Weights of a small text-conditioned image diffusion model: 32-pixel images, text encoder width 128.
Rows from block 3 of the text encoder of a small text-conditioned image diffusion model, named by matrix and row number. Rows with one number belong to one neuron. Each number is 128 + 24 x the weight over its row's rms, rounded and kept within 0 to 255. All counts start at 0. Numbers have three digits each. After the name is the row's rms in percent of the matrix's.
After each neuron's rows are labels from the 100 texts, of 14976, where the neuron reaches its highest value: "fires on" is the input token at the peak. Only what is clearly more common there than usual is listed. The data: photos with spoken descriptions (Open Images, Localized Narratives). In brackets: how many of the 100.
# fc1: MLP up (text_encoder.blocks.3.mlp.fc1.weight, 384x128), inputs 0-127
# fc2: MLP down (text_encoder.blocks.3.mlp.fc2.weight, 128x384, transposed), outputs 0-127

fc1.158 145:117148099131156068122137133102166157117160136137129133156145145141131130134087105122088146109122156079160086160109133094157120166111158139107123163123146152154143132103103093135130102182099140116133172126100111144121153147152104113125157113117124167074097112116146134095134167145127119130121115121153141103156081120161156099142112162153112093113130086112107147126096138143158160113102
fc2.158 117:137082131122103154131110123151106089148087145129107134101103139107114126122155155141135110149163109143124170125127133141085137121140133116128122092098094118099094151170142180132087189087153119150145096128149143090135111118121125138143110150111129097168124121160110135163077130115111174125173121128136127118082151137112121173120137120118158148133130172147150114117135127099092071160153
fires on: "w" (37); "h" (34); "t" (16)

fc1.124 037:108125146129164122115158149112145154080093134116088106090094124157097153126164163089110129138150116132106173111131191106139099099111106137131129134115104109137154141104164113128074103170158124124120126114142149114199126159159116106117158129143136098154123103112120114120171141132125097110088147126104070145134116149119144132119169111146129113106113134119111139087152100124145129103087
fc2.124 047:145160151152183166144140141133102110120105088117086122148115087158092108126134150135157128091119104133111145148112162142120099090149174131079165118129124113150148134130141111121143101123136143119143139087147132145111141124084136151129136123134109104112159107148142093141156140085125138107094178084182151123132118132114120119071116151098132118116161074168102127134120135108149167104155
fires on: "h" (39); "g" (27); "t" (14); "u" (9)

fc1.321 052:125132103129140170116106112111131086122164164114133108156131143110122138132155160109140123124104108115110120122106130129149136122118157125136109151129168084117139137115154144125184091113103141134135158085134129131108156189090056138156186063105147122082146117109150123130156111088135111113124148133116134159125109107131149119102132155139138133085160107108128089178126092109161152138128
fc2.321 052:162126143134102141097081120120133146119137124107144149095114125167132120146138113127116112153129105139141159122148144137113135132173110148082080084138093144150108159115103124107123138131117149101168154139124167127115172102125174151125109115121074106168168133091147132106133152162142136085112163162145095109103127143175097130162124083112150146144090161149113128149135125141093105118178
fires on: "e" (58); "b" (17); "f" (7); "g" (7)

fc1.323 114:150117171126080111134135133108136127150122106092093130157143103119098092097116116124150146142106124117109123118116116137131126132111172110151117122071134119155128134144162125119137168113111105122140117152165124123145167139118110108165177166108140157128123060132167123120126161138132127107126134112182071106101162140105103142183093156128119101159094134152112137152096112097086121129085
fc2.323 106:120166085134153117153134108136127111108142134161154135115108176154127140177154145138129094131158155115179119158108170117117129129118092118119104130178118147066143147111083150121106111133118113131133099145102113139140119131113144137114071086132090102142113133109077105135114100103138138088158115144105171134132119077147156111088128096119112153101153147111139127080137146137124165137144
fires on: "d" (70)

fc1.238 121:145118088094172140147134160166075134110115123132129116143135104110139071119121102148140096144128129098153077126128143191120121140138178147066122148112086160142123156104126127116131127080107163126124163136147127135103077118121133157166139123140155089123150121096107148152125143150120120101118150113138141115156125103111127165116176102118167129138175138147163120116136103104126116161143
fc2.238 100:153144147131070117140128082112173131149150117134105135113160127147125150142129153128136166133103146137094157109150089115113150128096114119164147125115141083101117125147140120136130123194156107148130106128145106122145160158117139112072132154090082166132127152188127119094124114116143126154143079128102121163079104142174134127126103130141068136108066127128126118121135146137118125117113
fires on: "w" (89); "d" (8)

fc1.51 055:108099094090090144147110158121049167143155154092120132117083127144164139094130102151104104143153081128142140117142103132078142134129128121122144158131136126080108173141133123131160191123112140114128143093143106141108125145125095122150135124136133144077124119100153127094147134092148123153141108092150123098121165128165106154155129111115147144134144103081124086129136129140136157097151
fc2.51 045:164133156140138092111134095120237134105145114127150134160144131124096123136126136117141147136123139159116114134111155136145107158143133154159129118151114150146128109108143136141072100131125125148121141109160172120156128109158168135135143144110129127177133128153104113180075126184119127108114134167080092139138108121115149119099091137118128135126119153157101174145096120107091117148110
fires on: "w" (54); "." (15); "d" (12)

fc1.266 124:148095151120151168120105143119157121111134120125152160095165160118071112117134139167176143095064124151099152155112120098122122115156141151099101104103071134109124112106101148133134134098121121130139121174140093116124154104115133111123108187164117099149140130110135149119151139118119135191135115136154142159127156141096165114093104130109137104116129152100108142161122117087091142117161
fc2.266 123:092143108135075121146115105127125132122099133140131115195131131138159116196108094100095117114147144095144092136168127120159121118107152107139127162131147112139125102151144143098119112130137126121147149083137127093139110149132137155126144055110130169094111148140123137166109113158163150117118168103126134112120124154119099157165153138117176153158161095145145128096104126098156153090109
fires on: "e" (47); "l" (16); "p" (11)

fc1.217 063:137142069131083125066147133107142110118113134129116140070128146131130137125122110103153135141101126120111149119068094167127151120104131113144139165093182127153148102081162131129109133101122155099125113120142151112142167132166070135179146117152116109117112124151195145123133118147126116125152160142122134116131140117088152106113113136168144098145155111120083112118130122092152138105103
fc2.217 059:134101184139138130130105118165118122138142136145105094114134148130110142123123150163089136115134166127140113113182163093083175119127156141121129125157077122118131156144119118125130133142116160143136122106107118120152111113091144111097114136142132145142143128106089103136068117068130130113199115131142066150151117160165125157112129165119121124156087099099142128105150101137127148121181
fires on: "r" (42); "f" (13); "g" (13); "d" (7)

fc1.33 038:119123150133102129112142124146114143132141192170113140116140146128120148111149146152107156123106125155125094129105135116109123057141123144078130095149141180083058136125142123085166153146089145114092176134138169115088138126154089113127127116119100111132105162137106118104163150118141115112113154131135155139118149170128127112104139111094147145114177099128115121137131111081096104130137
fc2.33 049:117100120129135152118110173193106113082139157136103172109124124146090132158087137130165108115149127124141154114123130126139151150119162183138113184125128116137144119122128143141101161161108111149165114075102108112116161132119097107142087165128147151183172108118127158120151103134146112154167128104181115111101150133135138108135079137101118096129107143100145134133131152143110145111116
fires on: "g" (67); "h" (16)

fc1.189 082:127129112144122118128146128131133097113132111108134114088129117114124142138115109140135115112048178136156121098133117095086124149131130129133109170167121085179110092103150163113127141093115127154126133138135120089145133168097101112135143167139129136160171146130107132161135197123132151148131079123140081100135116167126090109127125114144185160120148130161130134093156106160140113141155
fc2.189 087:132137151126131141135129109115133143171128143143114142143101170102114098148154110135152113147175083112143101137120162132148138095148124106108154158124130160090157135148102100179051130146139097097116108147132100153101120091156130143091080101150132090107092123127131112131154101145138096094154158119135171152117116088119169144155139135127109102153118103139125139096112168093096110138126
fires on: "g" (39); "b" (14)

fc1.227 106:158124157113141129111090110089144135169148074134107137139157150124165127126121147115116139132161140194135132091064106100125157146146089087143122100111139128154105100170112098109089164151135131121068126145101119142105120119162118125140141136130118155160121110120118120155188143136102132124123143118116107115149151122097125114148120090135162099085129121182107127159131154123116149154106
fc2.227 106:139167124140132109144171123163131113100090138098140143096123080136087102140115107150129133116120142056098129164145136147134138101135160155138146155144103139113138127105146163116146111138112130134175105119164147133165147111126129149116134140151093102073126148150121113105069107092170121130130136129150148113121121134159154159102128172088081153130110143091153126084109105120135141081126
fires on: "e" (33); "w" (28); "t" (14); "," (7)

fc1.30 138:116089142137165139098119133143123134188140114174148140131110145123107118134126123141131122136128128134147097139150144166120130138141074125165172133111140151118114155123108096142134106121150169086119113131141078131123112100141141122107141065130117130134131113092060138115163164094160124090147162109108106125180114092131131102121148127125187150147081127080158130132161141107145098139119
fc2.30 118:160153102149100130145177130129133134055129158127122107139131129143152146097135127129135157166126112130122168134124103097134136123116163139102083102111122105132137065110125138113116152136116084157121115114117155123139158132093126145110123185146126108119131125152143127135062113145116106153101116177117145122115156151099144163149122106135059078128161139142101135126086114169116156129150
fires on: "h" (58); "t" (30); "u" (9)

fc1.242 126:094135095149109130107123149095109130121158160121134111161142107115148140115114108130166155128122135174183155106153195143132120122103149138105157138168112102096110149163138134111122118182144100140141156153147091153161135135106117135141158112151129099069141127106136098115087097116078104148133143115136133130099141169069169132147122098085137153114121116119129116099132144137144114092134
fc2.242 120:143163164137101149165092095146139122141085103107155104129115118114125120130133102121095119094133111099071114121164071087122121098166093131125106148106151130143136084118104141133140124109111141102138101125119123115117103109157164118135089118100139151157104116137127198123157147166162139170120128137149146151169148097155110118110150145139160083151143131148104169136098115090127131146112
fires on: "p" (50); "l" (40); "x" (9)

fc1.347 047:085134135103137105136162080169110131145127165093099097075153109165138157113116131147181107095123158121124136158104111118106143167094139141146132157126145138149146113114129122123115186104128110078147108116136111146140138114110114090119139102107097106129129121150136116102114134113139106141179108138148120123118165116147158082131182114088101120099082106148126111122101146160143131074123
fc2.347 060:145115152119127157166088132104176132126113135130165153176108122072121115119116103127101131153147112154136109106180095103133072095135128132124181127144091118100094192122135141165108073151131151163129182117146127148148074146121131150144136151133133146118136127128085096119133124161135115128107156118092098131165097121127090138129109116118148135126143131148136137139143124107102150170126
fires on: "h" (28); "m" (22); "t" (21)

fc1.272 033:121114145110128111079152140144108118133129122120117100075130120091071100121135146119110100112096147175122127096136117100134131142131139143158109103104100139146080104152101109091133169118137102126096138143140101094116114108154134112080157122101116086093164154160125104120121150161120187158113101130147142104117116149145147148136175138140148085136134109130187124114118082112140135104154
fc2.272 050:127125175127108145092129128135071115145128138115148142094118130121129120152154130138092130112103106146141140124124110127115136133167146137129118154128128095128092133171123122137127166151148092146153131147149118108158126107144153087149141084156155104101194170154143114134118129148105150159131127171114133079138105129155147158147127151190134093156143106119145144158103040102118140107153
fires on: "," (68)

fc1.116 041:123134175081164158104147123134120089120132170110152045110132123115127146132143145147137123114138138151117094108144103142150112128133087146095090123131123116139084068138137130149134143130132141125132142134107095096157151111140108111158143166102089106123134097137118137137136141138109097126161108119106141121106144120148105146198115147144126126149150102183161123139098156114139150063160
fc2.116 058:075144136124183134095092085138145122129163156075080136162121138106104104114116135131129104167135172139123107118125110152138135125119099107136148134148139161176135117140149114166133080132126162087138137133114113128124130119110152090114133119164127140134105104145140058148144121117156143161096145103130082113147142095137090114151187087124148154128129127126152100135119095163140141109128
fires on: "," (52); "s" (22); "h" (12)

fc1.44 120:130147090125080141139138131158140161115131195148177108170128126140119126110157125111160149106064116094168171136110144125111105112126125148094165089147143131104089112120138131120136136120124123089127139122166161082110166105132102090157112116084188118112085132128107163117123132124142135102156155104170131159116113103153134118153151130117148129148152141109136140119138118099110126133170
fc2.44 116:137097151144146126154091133153123095150106116121125127114153154156129098154115128159094098144121149168115099115157167138130137096152167109159089180101117111148177118137127155132073158155165135129153091142120092163142109122102175143156108113140090158138124102124137102127097141092148129154097134124129161134121111169116153136127082150084129124110118130109106115127092107112145138163174
fires on: "g" (34); "r" (17); "t" (14); "p" (11)

fc1.297 050:133105155117084134150102139164143190144158119152109161144133119121101125079164109156119109100129092114136103125129156157140087127100164115171123079130101130146113137152118132105163135112103095123048120118130116131115156082167129149151135109117177142130123147124146141099110152144146108125123122162156102088110131146105114111088144121114134091144110136157154139160133111135118130081152
fc2.297 056:147124180096164117111145125132104119099131141117134124115115126162166073187147119144117127135098123130113107140124080123086167129122079121077121170140127122115117132123147170155101092163158111090160119130137118132125092147114108111115125137125091116150113113087111072136159101095129158108131135089127140138097139138144119145150069113151107139165103132126148138124138123084134092158122
fires on: "d" (38); "h" (16); "w" (10); "g" (10)

fc1.245 059:115101127120081100144140125128135147142122156117117097097159114135131087109122146153129160169095098150146135169107133129147124101141078122139133128107143129119088144136130135158124101136135133144137134146109116133087156152106149150119171132144129126139129109081102127103129123161149156154107144148115116113134131142127204131113124092126118148084128082193056114180128132124096143074110
fc2.245 061:183141125169168132091092142119137160122123101175141121166086094127129122150124119113126102099135138093126122105168114108117126145123174144111128115144108113122137105110147135133135144109086060139104118090127175117140077109119083143120072151084151133140127101130140142129120109102118121123155124096116129116129133100095072133162147126095161114124104130105153145091128124136163119155096
fires on: "u" (71); "." (21)

fc1.147 051:159127158109117152119149104090114129172091139148115119147105159122163093078125153151112129106127143112105093119114123147116163143162142128109117147157155083131104106142128085077145128118136129139119171144127121094162116091125142067089137205117126100121128177123127124136099099120127098132127113135124113112076137113137185146105128098175133126130126123128150141138151120146107113167147
fc2.147 060:188103130121160086096160161087131113125140157109091120133125119134143145117106120153149142124101116151156124115107115147138155132120119128119124116109157167095115147150173164124105147152105107205103116142085108128130124146111160109158177104135104101127133103130122131144106152150127126122132095172139144124138125152136129111162126138114163072165101144125159076142090132172153136094140
fires on: "p" (44); "l" (36); "g" (16)

fc1.56 066:115114118152125096136150134127140131159191167111121166139122076134143143113141158126124119134109118109168097158139142163120156120148182138140085118164138115177123163142110138145113134108141098123103130107099160146128136134162100097146173106138108139106147094084113139133131146125082145112170093152112162096152099158097128134085122127123143125080174124112107142144138147117182134127116
fc2.56 078:112087141131073197139105128153138142129098104151119130140133130144138125152145115128134143100107108121081140113139133115125082152115118139133185142135097153158088123149151103123134129117151134098139130159125079112070105095119142161117106154095124150117144124161098125130121124069211132129099118138120111132107143112145144143133167123159107143144078135148126156105130127155114125176130
fires on: "u" (99)

fc1.190 037:183117126123149133167138105137125123159142117132142166144162135094100185094105132111108085184155125167136142092146122069114112087118157110160142129119126104093091139124138120132115120110095118100080108152150168174160151135173099085124099111116101079144140136133128137148129094117125125130125143146127107079136121127124097098149130134136143131091138131118125118149128120123158078122130
fc2.190 045:118152153115122103139118113101171154147070117130096126116124169136144088172133147102156122113136121141075121132064122175138113158108130124075143137124141135135148168145105174082115146122121141128119162064128111082148098131138126128114170145136125117132151145095158130114098172148143161128104086137114111129147117087147133139110127136155106080144113158128131146112124094130159133132113
fires on: " " (100)

fc1.86 124:137120139142165166110144092131174140146075113134138089146136152106147107104135107135136148122088121119134136109142134158175133116123143156116146122138138118157120168104123133138148155162093166109125119103110158098121128174126086146089162103162095151074163092120131127140116115165101122105056161125136126117151096071140123104159119144166148166139109117121147126121141126124153141143103
fc2.86 137:144103086137118106158114133117105120116172136120154139147102113157098175112105172123112100168139119154083149152116169104110110128103115140143085124111119155099121109149115113147116097087140110126125165109162118125098205110142135151112116094112122114157127138154141134085101099146137185146173125124136144139126151152103160143098159143123086120114113120113147123081141109109088144126107
fires on: "u" (69); "." (7)

fc1.177 122:111137122180172127110134144155100129117130159108133090159144112176147138130101135102160152104119140119101166131148100107082131154153128163099094142121182077117108118108140169126122100165110137145102144153085170110159145154091115104131086106120165089111127159115135116104118127116095135150145085118120148107134080161118125150105133144123096091118123143131101123149147125099139161150127
fc2.177 110:133138112072102136132137122086143113147138111130117149127111126093134092131137116137061116151115117168128096142128142149161153111138144104147136111116092194103109138190122101122101127137140140101156093111138104148107091085145138142136156120138113143145135087164113156124109095163115126123079164143105120140098142095118157116162118103128173134117147132116168118091117112147090077119136
fires on: "p" (57); "h" (34); "l" (9)

fc1.317 150:093121152110103170165091103105152174130112137144136114129145085131109088106132118143145097113162144116126113171141133117151117123124093129109135126147117139137109175148137129098137136137170127156141111129165120124131150124080165142114078167094112081135085157108166127125135099120110143120103142127113128158136136095125169130080083078144134161107131132127126167113125149157061147128120
fc2.317 117:144142072145153092114184143130081105125136119115103154104133170134150151157115154109102118107101118145124110086134118166089136109097134125150128181102130162097113091102134102128099124163103107079106150130109130122115087138160105134141152115150160164126146107097079141116120114131154114130141118143153123089145147164158090112146163134103118130110140127110098100124177118091146114133149
fires on: "e" (70); "b" (19); "f" (7)

fc1.131 035:102100116087120114109119086129103156127127139148149124102136137140115111093106106151167170162146077161112114171122151137108145125115131154181148089111163119150118115108132151111107127090133086125098106119137113133139103128175143152137128102127140146141102112155063138128182129117099112121152103132094098120142125133101132156159140133131137099157120134161065122087093102148152119106159
fc2.131 051:148123104079123086145156130143094159109093109145094120127191101160113113165126142117147131137119109120147091162129125141136134130133158173133095143144146093104140104115124150117080138070165135128124137138106134104150119126106096145137147094116104126120125092160138148123151094141104117107078139109159126150133153143126154113102132183141174123129073133167102153136105114114110122081102
fires on: "w" (45); "g" (21); "u" (19); "d" (10)

fc1.369 068:099122137123136107163124130165131154165095136106092159086094088141140138118144151168137102143108056138151132126107133131133083133146160110134141149119130146162174104151151128144068151099109087095106133107108116116120128117146151118132159154125134103111095129119157118157136132118103125117132108126139129133117110171112088096109096127128122109138128118076150162180121120170106112128190
fc2.369 070:157083136114127117103132103121156152070161121110164127171147140107101114141141095145125159166138161130108157141140135115075159122152106106100129090147092138127113187121143144150155138154135152122132107100132132129109132099111123125154123094143130128182147161149092107132160133128144104107127135113115088140116162089139125136135125119154140124170059168184136133120134161107123158109103
fires on: "h" (59); "t" (28); "." (9)

fc1.371 109:116165132107151121125118078102158120131162131147088135150101153170101098132163143084156161161103104165119128130079129093141181128151119118126115138121131140134108097115114105053109125113123112101131158129122123139129109130138127115136134140117120120168105105137175131111178115132149117143159149128146147119140116142102069093187123102106121152133133078109100141151142108131175130158122
fc2.371 105:145137138117081139099125132158126124121118104131139111097122063105130165128095117143081116078182152062150130176126156160131108092100127111157129143141144104124142139147148146166122138162108148167128104160104127078087149109098134134109109128141125165113158101096124142150110129134128133127117113150138109120133132106138144163104093134152133084151149159101165116103127158101105158104147
fires on: "g" (52); "r" (41)

fc1.89 101:139120117106135110171169102097079163138143111133144149157154122135098146095152105130121140125136117109130123120135123120123149167093180159140119177153076122140129146155165108070133147095146112167146117140125113195127134103129118122106088089084132147141146167148173137107136169147174109127128149102144089123135114124141122121075123153115135133109138111138123126114128151156150113086116
fc2.89 105:164116150129101135127106151176155118112104156105080127129118117144128123193143143102140137098157116153115121132113133110143118105154111123085161108139144145149120103149145164177137129165094117055102149120131121092122097144136154160132144153177147121146134099116099110149124117117115139177119098128121093104107154117129132164137118097146105146162117170121128147135111080103070123141144
fires on: "w" (74)

fc1.204 126:141123119122172139120102121099166140134127096169155089191087153138147138142133147148089089108108099126123126094121096132102115104117100091149132106099128122127113132163145166124141114109101119110116146117134141132130158166148118191110121108123124161152111062126099106155156167112137144136127173108115130128113109154139111145097149136169087169118114166078152153127153119130135104133115
fc2.204 123:133093113134131099096116126136140135120123123084115146109147077174139138047087103089166165156132138096122142149130154134165103139139164107091112147090150140131152131083111110150150138116170132101113123157127128136070109132144113108111136134143119161086144143131169132100080094140158155119082095151150151112147143116140135130156115140107148140127109112162146107144109132155108109135120
fires on: "u" (92)

fc1.163 097:150127074095114158130137142106139110100103140140120090165129113115128137131147126139120144096171137151119131118129087150156067093111134126101105123178136127151117157115132158075167132101149078139126121104130108108082150153109099093142130124108136160169087126112136138126149126098121139127090157165117173143116141176137119165126097135096163168119140105113122106154158163137131142127092
fc2.163 088:093147176137109144164133151160109135158155118108103143127177116185125134134112127138107130101090137117127134107117132103141178173138150137151143106120116108098146113146138082191117109151122154129117127141093144145129113122160149201104147142150106118092138111115115102111083122114148129121130078095133077102157129114122130114147153109157093107100166154111110162129121113110159111128145
fires on: "e" (41); "b" (27); "t" (16); "g" (8)

fc1.145 124:137142116148141135111153142085125141166127128170150113104135177119106150132080115097120115140113132076113147173153130144131124099107145149151154119124134104152112120106167131137128089133122123071128099107094125128123125147103125144108152130179063092140128093133097113124122141128120182142136129149151130168174107158114169107102164122163127094131106119100112164129102106101156157123092
fc2.145 123:149101111132129114158071121141146120105101145123108140144097104154138164097158130151134110121116088193126120113153143112110124150151131108077085132090142123101135152160089137145158168116136158173130155131140137129096155139141144139100131117100153131077136126128175119131099122128125134129104136116098108109082147101121111168129160159114094173119139151151168089098136115182116131146118
fires on: "u" (16); "." (13); "r" (11); "h" (10)

fc1.50 036:117093179128120131112147134108136161140151167087157116132137107103133133118120135140176090105097108143155107137123106171148118116146119130137124151078124123134117089103143149122145144178107127117143154166128129092139137113164095125129132176102149088124146161129083146144085145090137173136142136140117141109087127086127098155163121114135185114091183126141181134115120113143140125120138
fc2.50 044:158125181143161151094173122133156159139116133111107124152161097114108157089118176143149101122117134147118155112097139145136154140168108114133093114114148140187185125147119130137141121145124118107124135151125106136144125120128173139123136178126124177153141155126129102123164157112099112129133120126102135107098137162154055129148138079164136104129112115138150153127164099149128104083100
fires on: "," (27); "h" (27); "f" (24); "b" (13)

fc1.146 140:086141125157167109125158132137107087128064161155155130186132140148089109134155144069111137161109131087124114120127104144093110177142105160156166141110139152110109119124154115121120180146120154129120126159126129127175110107178121137131136109119090112123114118134082127162120140145148143101095140135120106138106146117108119136162140085112106119082110111156149186114123130133110122117145
fc2.146 169:084108115114129135145158133129137144134157170056123129124148129063087085147112160156142109101131151152147129110128108163154129087147121116151060121151114091162121131126141132157145114103106130137118155115142108128121147141102170104128144101133111158117146140112157134101141122102115149142124123110069115123150093163156114091132117148146162128163139105145133077154169137168113127127138
fires on: "," (42); "s" (19)

fc1.343 101:135110112149105102122156132173089108115143175123168119111088125108150101197113139114168180124156124102140153101097069114151109108179117116111179143129169126109124128146136132068136129093122136114087093143111097127114153155143112110155110133113161106125110119122128118112153137134143142109107174114124104127108156148150155101152121152118116161121141108113148143137091118124139112151167
fc2.343 085:103149158144134172154085130117168139120129094153110155133163145151120156076138112102105071121112155147130111144119174152145151133075161123126101116102066125131149115084106107160134141143141133121133162127140168142157112104093112165085133118140113148135147132115125148108106108121138107123127111127145170129163110081140106133130115084142154104136150145141100125117199123125108146108120
fires on: "r" (54); "g" (11)

fc1.28 062:115111159112130115092156121136132130126155142139143156074165115093107114156177152178174108121146127169124129147147099135129099108067100104142127127126116129147109158118152124128122138129119132130165110123147145098153148152111122147079114111072138124190104164131131121143155119102108091107098107114113128111138167117126109107111122179074132116182141094095157121109142136126146128121144
fc2.28 069:154119138144137116138108164103133127121068122102102146175078126166151168086103142079144122137137113069161130136103155142118129126155133151116131156123163093131146081147112155105123099148117135095112123101139162125104124099149077097132111108194112132090105119143126106095106125131141143158123122112136168154117082140150146147114127082149124116090147154158099133124120123141127117149117
fires on: "g" (34); "h" (22); "u" (21); "f" (12)

fc1.211 033:128118114105170129102138135076107138106134112162126124100123182125158116123165128158109110135134120117120131162124138131149147140110107124113086136092128153141129176096106124164177133143117125110127116117086134151138125112107133177090150152115113145153133195139133112116150082116125163123084096137111096115166135144138117149181147123087103155125128136146110064128136086158156128098106
fc2.211 044:094136114090103141102143146147098141120152162097143130135132131117130151113148124096139082160108109141095084122084121131122157144101177112138156173104119142175100140137123095095114131111135109154149120164147126136134130143176138112131113088160105159114171168127134114134163094153143108102161146141121130109169097139105128096099105123106134127087091134141067150114106158126080116118136
fires on: "u" (79); "w" (11)

fc1.280 134:125130136122157099130185119157104134158133149131152146173100133130129115155143114129144146137107149123149116114092168135092129145112082161121132096110108103140097097100128085130095132171157159093161107146153130120145092095141107122091132136122102080128135098107101155103167161163169123130102156075157145134163104096144141097127141086156140139130117113178141103120113142143100131123120
fc2.280 124:123081161109148109152108099121122142120107161094112120098127136121102129141096160156108147140132125134125160130178092144149136136086161138178137130108168128137132135153143120181161137152104121133112177101121131141136200119120130138145152116117084132176145072137158109152095115104123135120143106146054113114113158141142094146156142141112128116128133129086132161152127125107139166105134
fires on: "h" (25); "b" (20); "f" (12)

fc1.220 128:124136155125125156099158157168126097145128131113187108074104141086098129124134148097118138145103142085157154122142100133143079149160090130152160107097129089119134105128121137177108158128102120125121086106122152126117164090136128101141140120155096103144104105059087125135144123122176113117137171099112103122121126127145147141145150124122142152145120146114156157142126143189114119123106
fc2.220 146:118104132149176104188124125114131112092110160090118115188104131134163141125120110182125128133127104151104092160102129135113136116134143155120089124135128162140114150103122142135122097122112154146134163123137117130130135127123110170070145104137147145090144138186160147108107092122091146141116084142107147173149133107115111118129151113169102099101123110152123104121098093075141148085136
fires on: "d" (45); "t" (18)

fc1.231 165:136170139159167152086139133102137128111114094153140160113169133126171102149149155123122146096185107160151125084114146098126124148112088132107149144113097126155098118158096105145116161121155094120130123108170126114104121136117155168141167129126118074094114146134156107154115097130120124165088124100102123160129135123128145192107144084123103111132110156146135146112125073127129136111124
fc2.231 120:110089117102086118154131123170122134130135185096111081136090147143096128122140122126143105166058127096126122142122117164134120118153141115142113107124129131127128126110143162109101124154101136166138072163102119137137145125143083092117129150123152204146141113116108162099117147127130121089172116144144131115111115154123104076164094172133152145144147101126126131133139181110110138130127
fires on: "e" (71); "d" (7)

fc1.94 082:113086163141148117093100107158170185150122150090136133121094105097127151086150122134087107089091125114115169129148140112160106105122116114154117145127124131100109121133153155174107112147081169164110153129127113121109105091143150139127174164177128109125146126122136137133107147144124120157131148155137110111141131139127158131113114115136083140132089155156134160139125129157148109074184
fc2.94 075:131149079114118129153146128110090137095111152166140142129155152167134096160102114169130135179153136176143117143101112153119167155128144129110090086104098140154170145130105134139144105105144098118101102091117127117114143178098135095149093122054116092148123124133123104125151125140123112098123106130125144150142149121151115101154107144098206144144140131109111130129113129099143146145114
fires on: "d" (36); "h" (24); "w" (12); "u" (10)

fc1.53 141:153186084112104174118130095100140131151147115124152075108122113145110143157154124147149138124133092135139134112153077115155133130115162104111133146108145078112163135157140126125131125104106145139126099143115145133122128144170101169121137145135086096099142141142165112104125141142120146128084140106127116084095154123097120156114104115147126136130141094170143151113111128063171158117064
fc2.53 175:127116108108141051173156145156129149111120156111125148115137125109110121114111129125091135174117145093153125127079172112108119119113122148171119122104111158114113109105156143156108171161145139173113095127144120115155155162115165088123115136118135148120104107099084133145115133143121125129132116129146135151162113089141162094135110148085130113140145117075116120120137156168056136123161
fires on: " " (100)

fc1.295 103:121170137185131123122158132129108130154115088170163114129137110157132140075123152106101136117125146090176162121090142143125134135173129111094136140140149097128105121091151107126137108144140144096141117124098130129138170102165132161108109151106104146127114128137120101112124132084093128139110150132124173130106161196154115118149109134098138161113097174084077121147159128118112129155098
fc2.295 100:105124126078135148126114134133136113116173139085105155133144132141133090160127108102150129115109134154078089134121153135145161094138119130189143145128086161112117136161110183097124103149135131125116130106148136118155087138126131083137159124135140078117160150141120109151128060130158140140112118133147104121127139119125180131114100130132155120133149090156146155068096149135121174084134
fires on: "," (35); "p" (28); "l" (27)

fc1.161 101:114129143106153119134124129148129081141104108115152115113147101136137125142122151120116095146101143113120136131142144192108090115104118167106071165149148117089142133169118150133131110150098085135125175171129188113097127150125133163118107125090153126095119097119072137100139142153127128127165147094099155142135122132141099152131161158119073114085135119124149102155102099116158117116095
fc2.161 098:096113143132103154083104124140112153115131111151127110139122132081138116102121145142116119104158115173154111135090110109138142136129115110133163120130085119155108106139112091092129150126141153123122095094100072133166114098160122102126156122139097125138148164160170177134136131138120122183084125126141134102087160139102141124134102060158166131151168144119131154106155167138111106101153
fires on: "," (94)

fc1.113 118:105163169164139121069149138110115148133157164152129128138114127163109139129114103128109127108171141149160124092131099121113118110102124134160134109110136135164106140130179162135126125079117158122131114120130160106129162150147103164120137091148097087134116171120137109143117089101130099127058142114125106045164136155149125144119117136159155148147165099127104113114132115111144100140136
fc2.113 123:147147078121097171171086126085126138104134130133104131145110123114168140141128167114142090131069110086127149123154179114136161126155154113085087164143141143132125105129122133119090121168141119114114091119126094193145112102140129117125122135127154119087122077130124135107102136120107146121154153188148132163121094153120128107137121130096127105124112120100151184118115153130107139123137
fires on: "r" (34); "f" (22); "b" (20); "u" (16)

fc1.125 050:111139110131129137128124135144094135130115153090153136073136142094121156128150136156154105139126111143130135127098112136133151124163122102152120128059094127176127087192109122134120160154127084137104128140109129090082130124161138118104119130085103145120155133156114144132161120109164086157116112123133144111147112146111148089193116134143141127142140085132080169170149121138170112158115
fc2.125 051:120143139167112123138130114125161165138147113147137145129165110136114085180115158108096126152135158117096118168136106138157102127099143164105174126163127136105133150073154130082137079105092155119152138109143145153141137153108122147140120113182124141107112148120134090146118161126097171101123174147092146103124116102122105151096160126133114135108127149165171119101132134139070143104135
fires on: "," (83); "g" (12)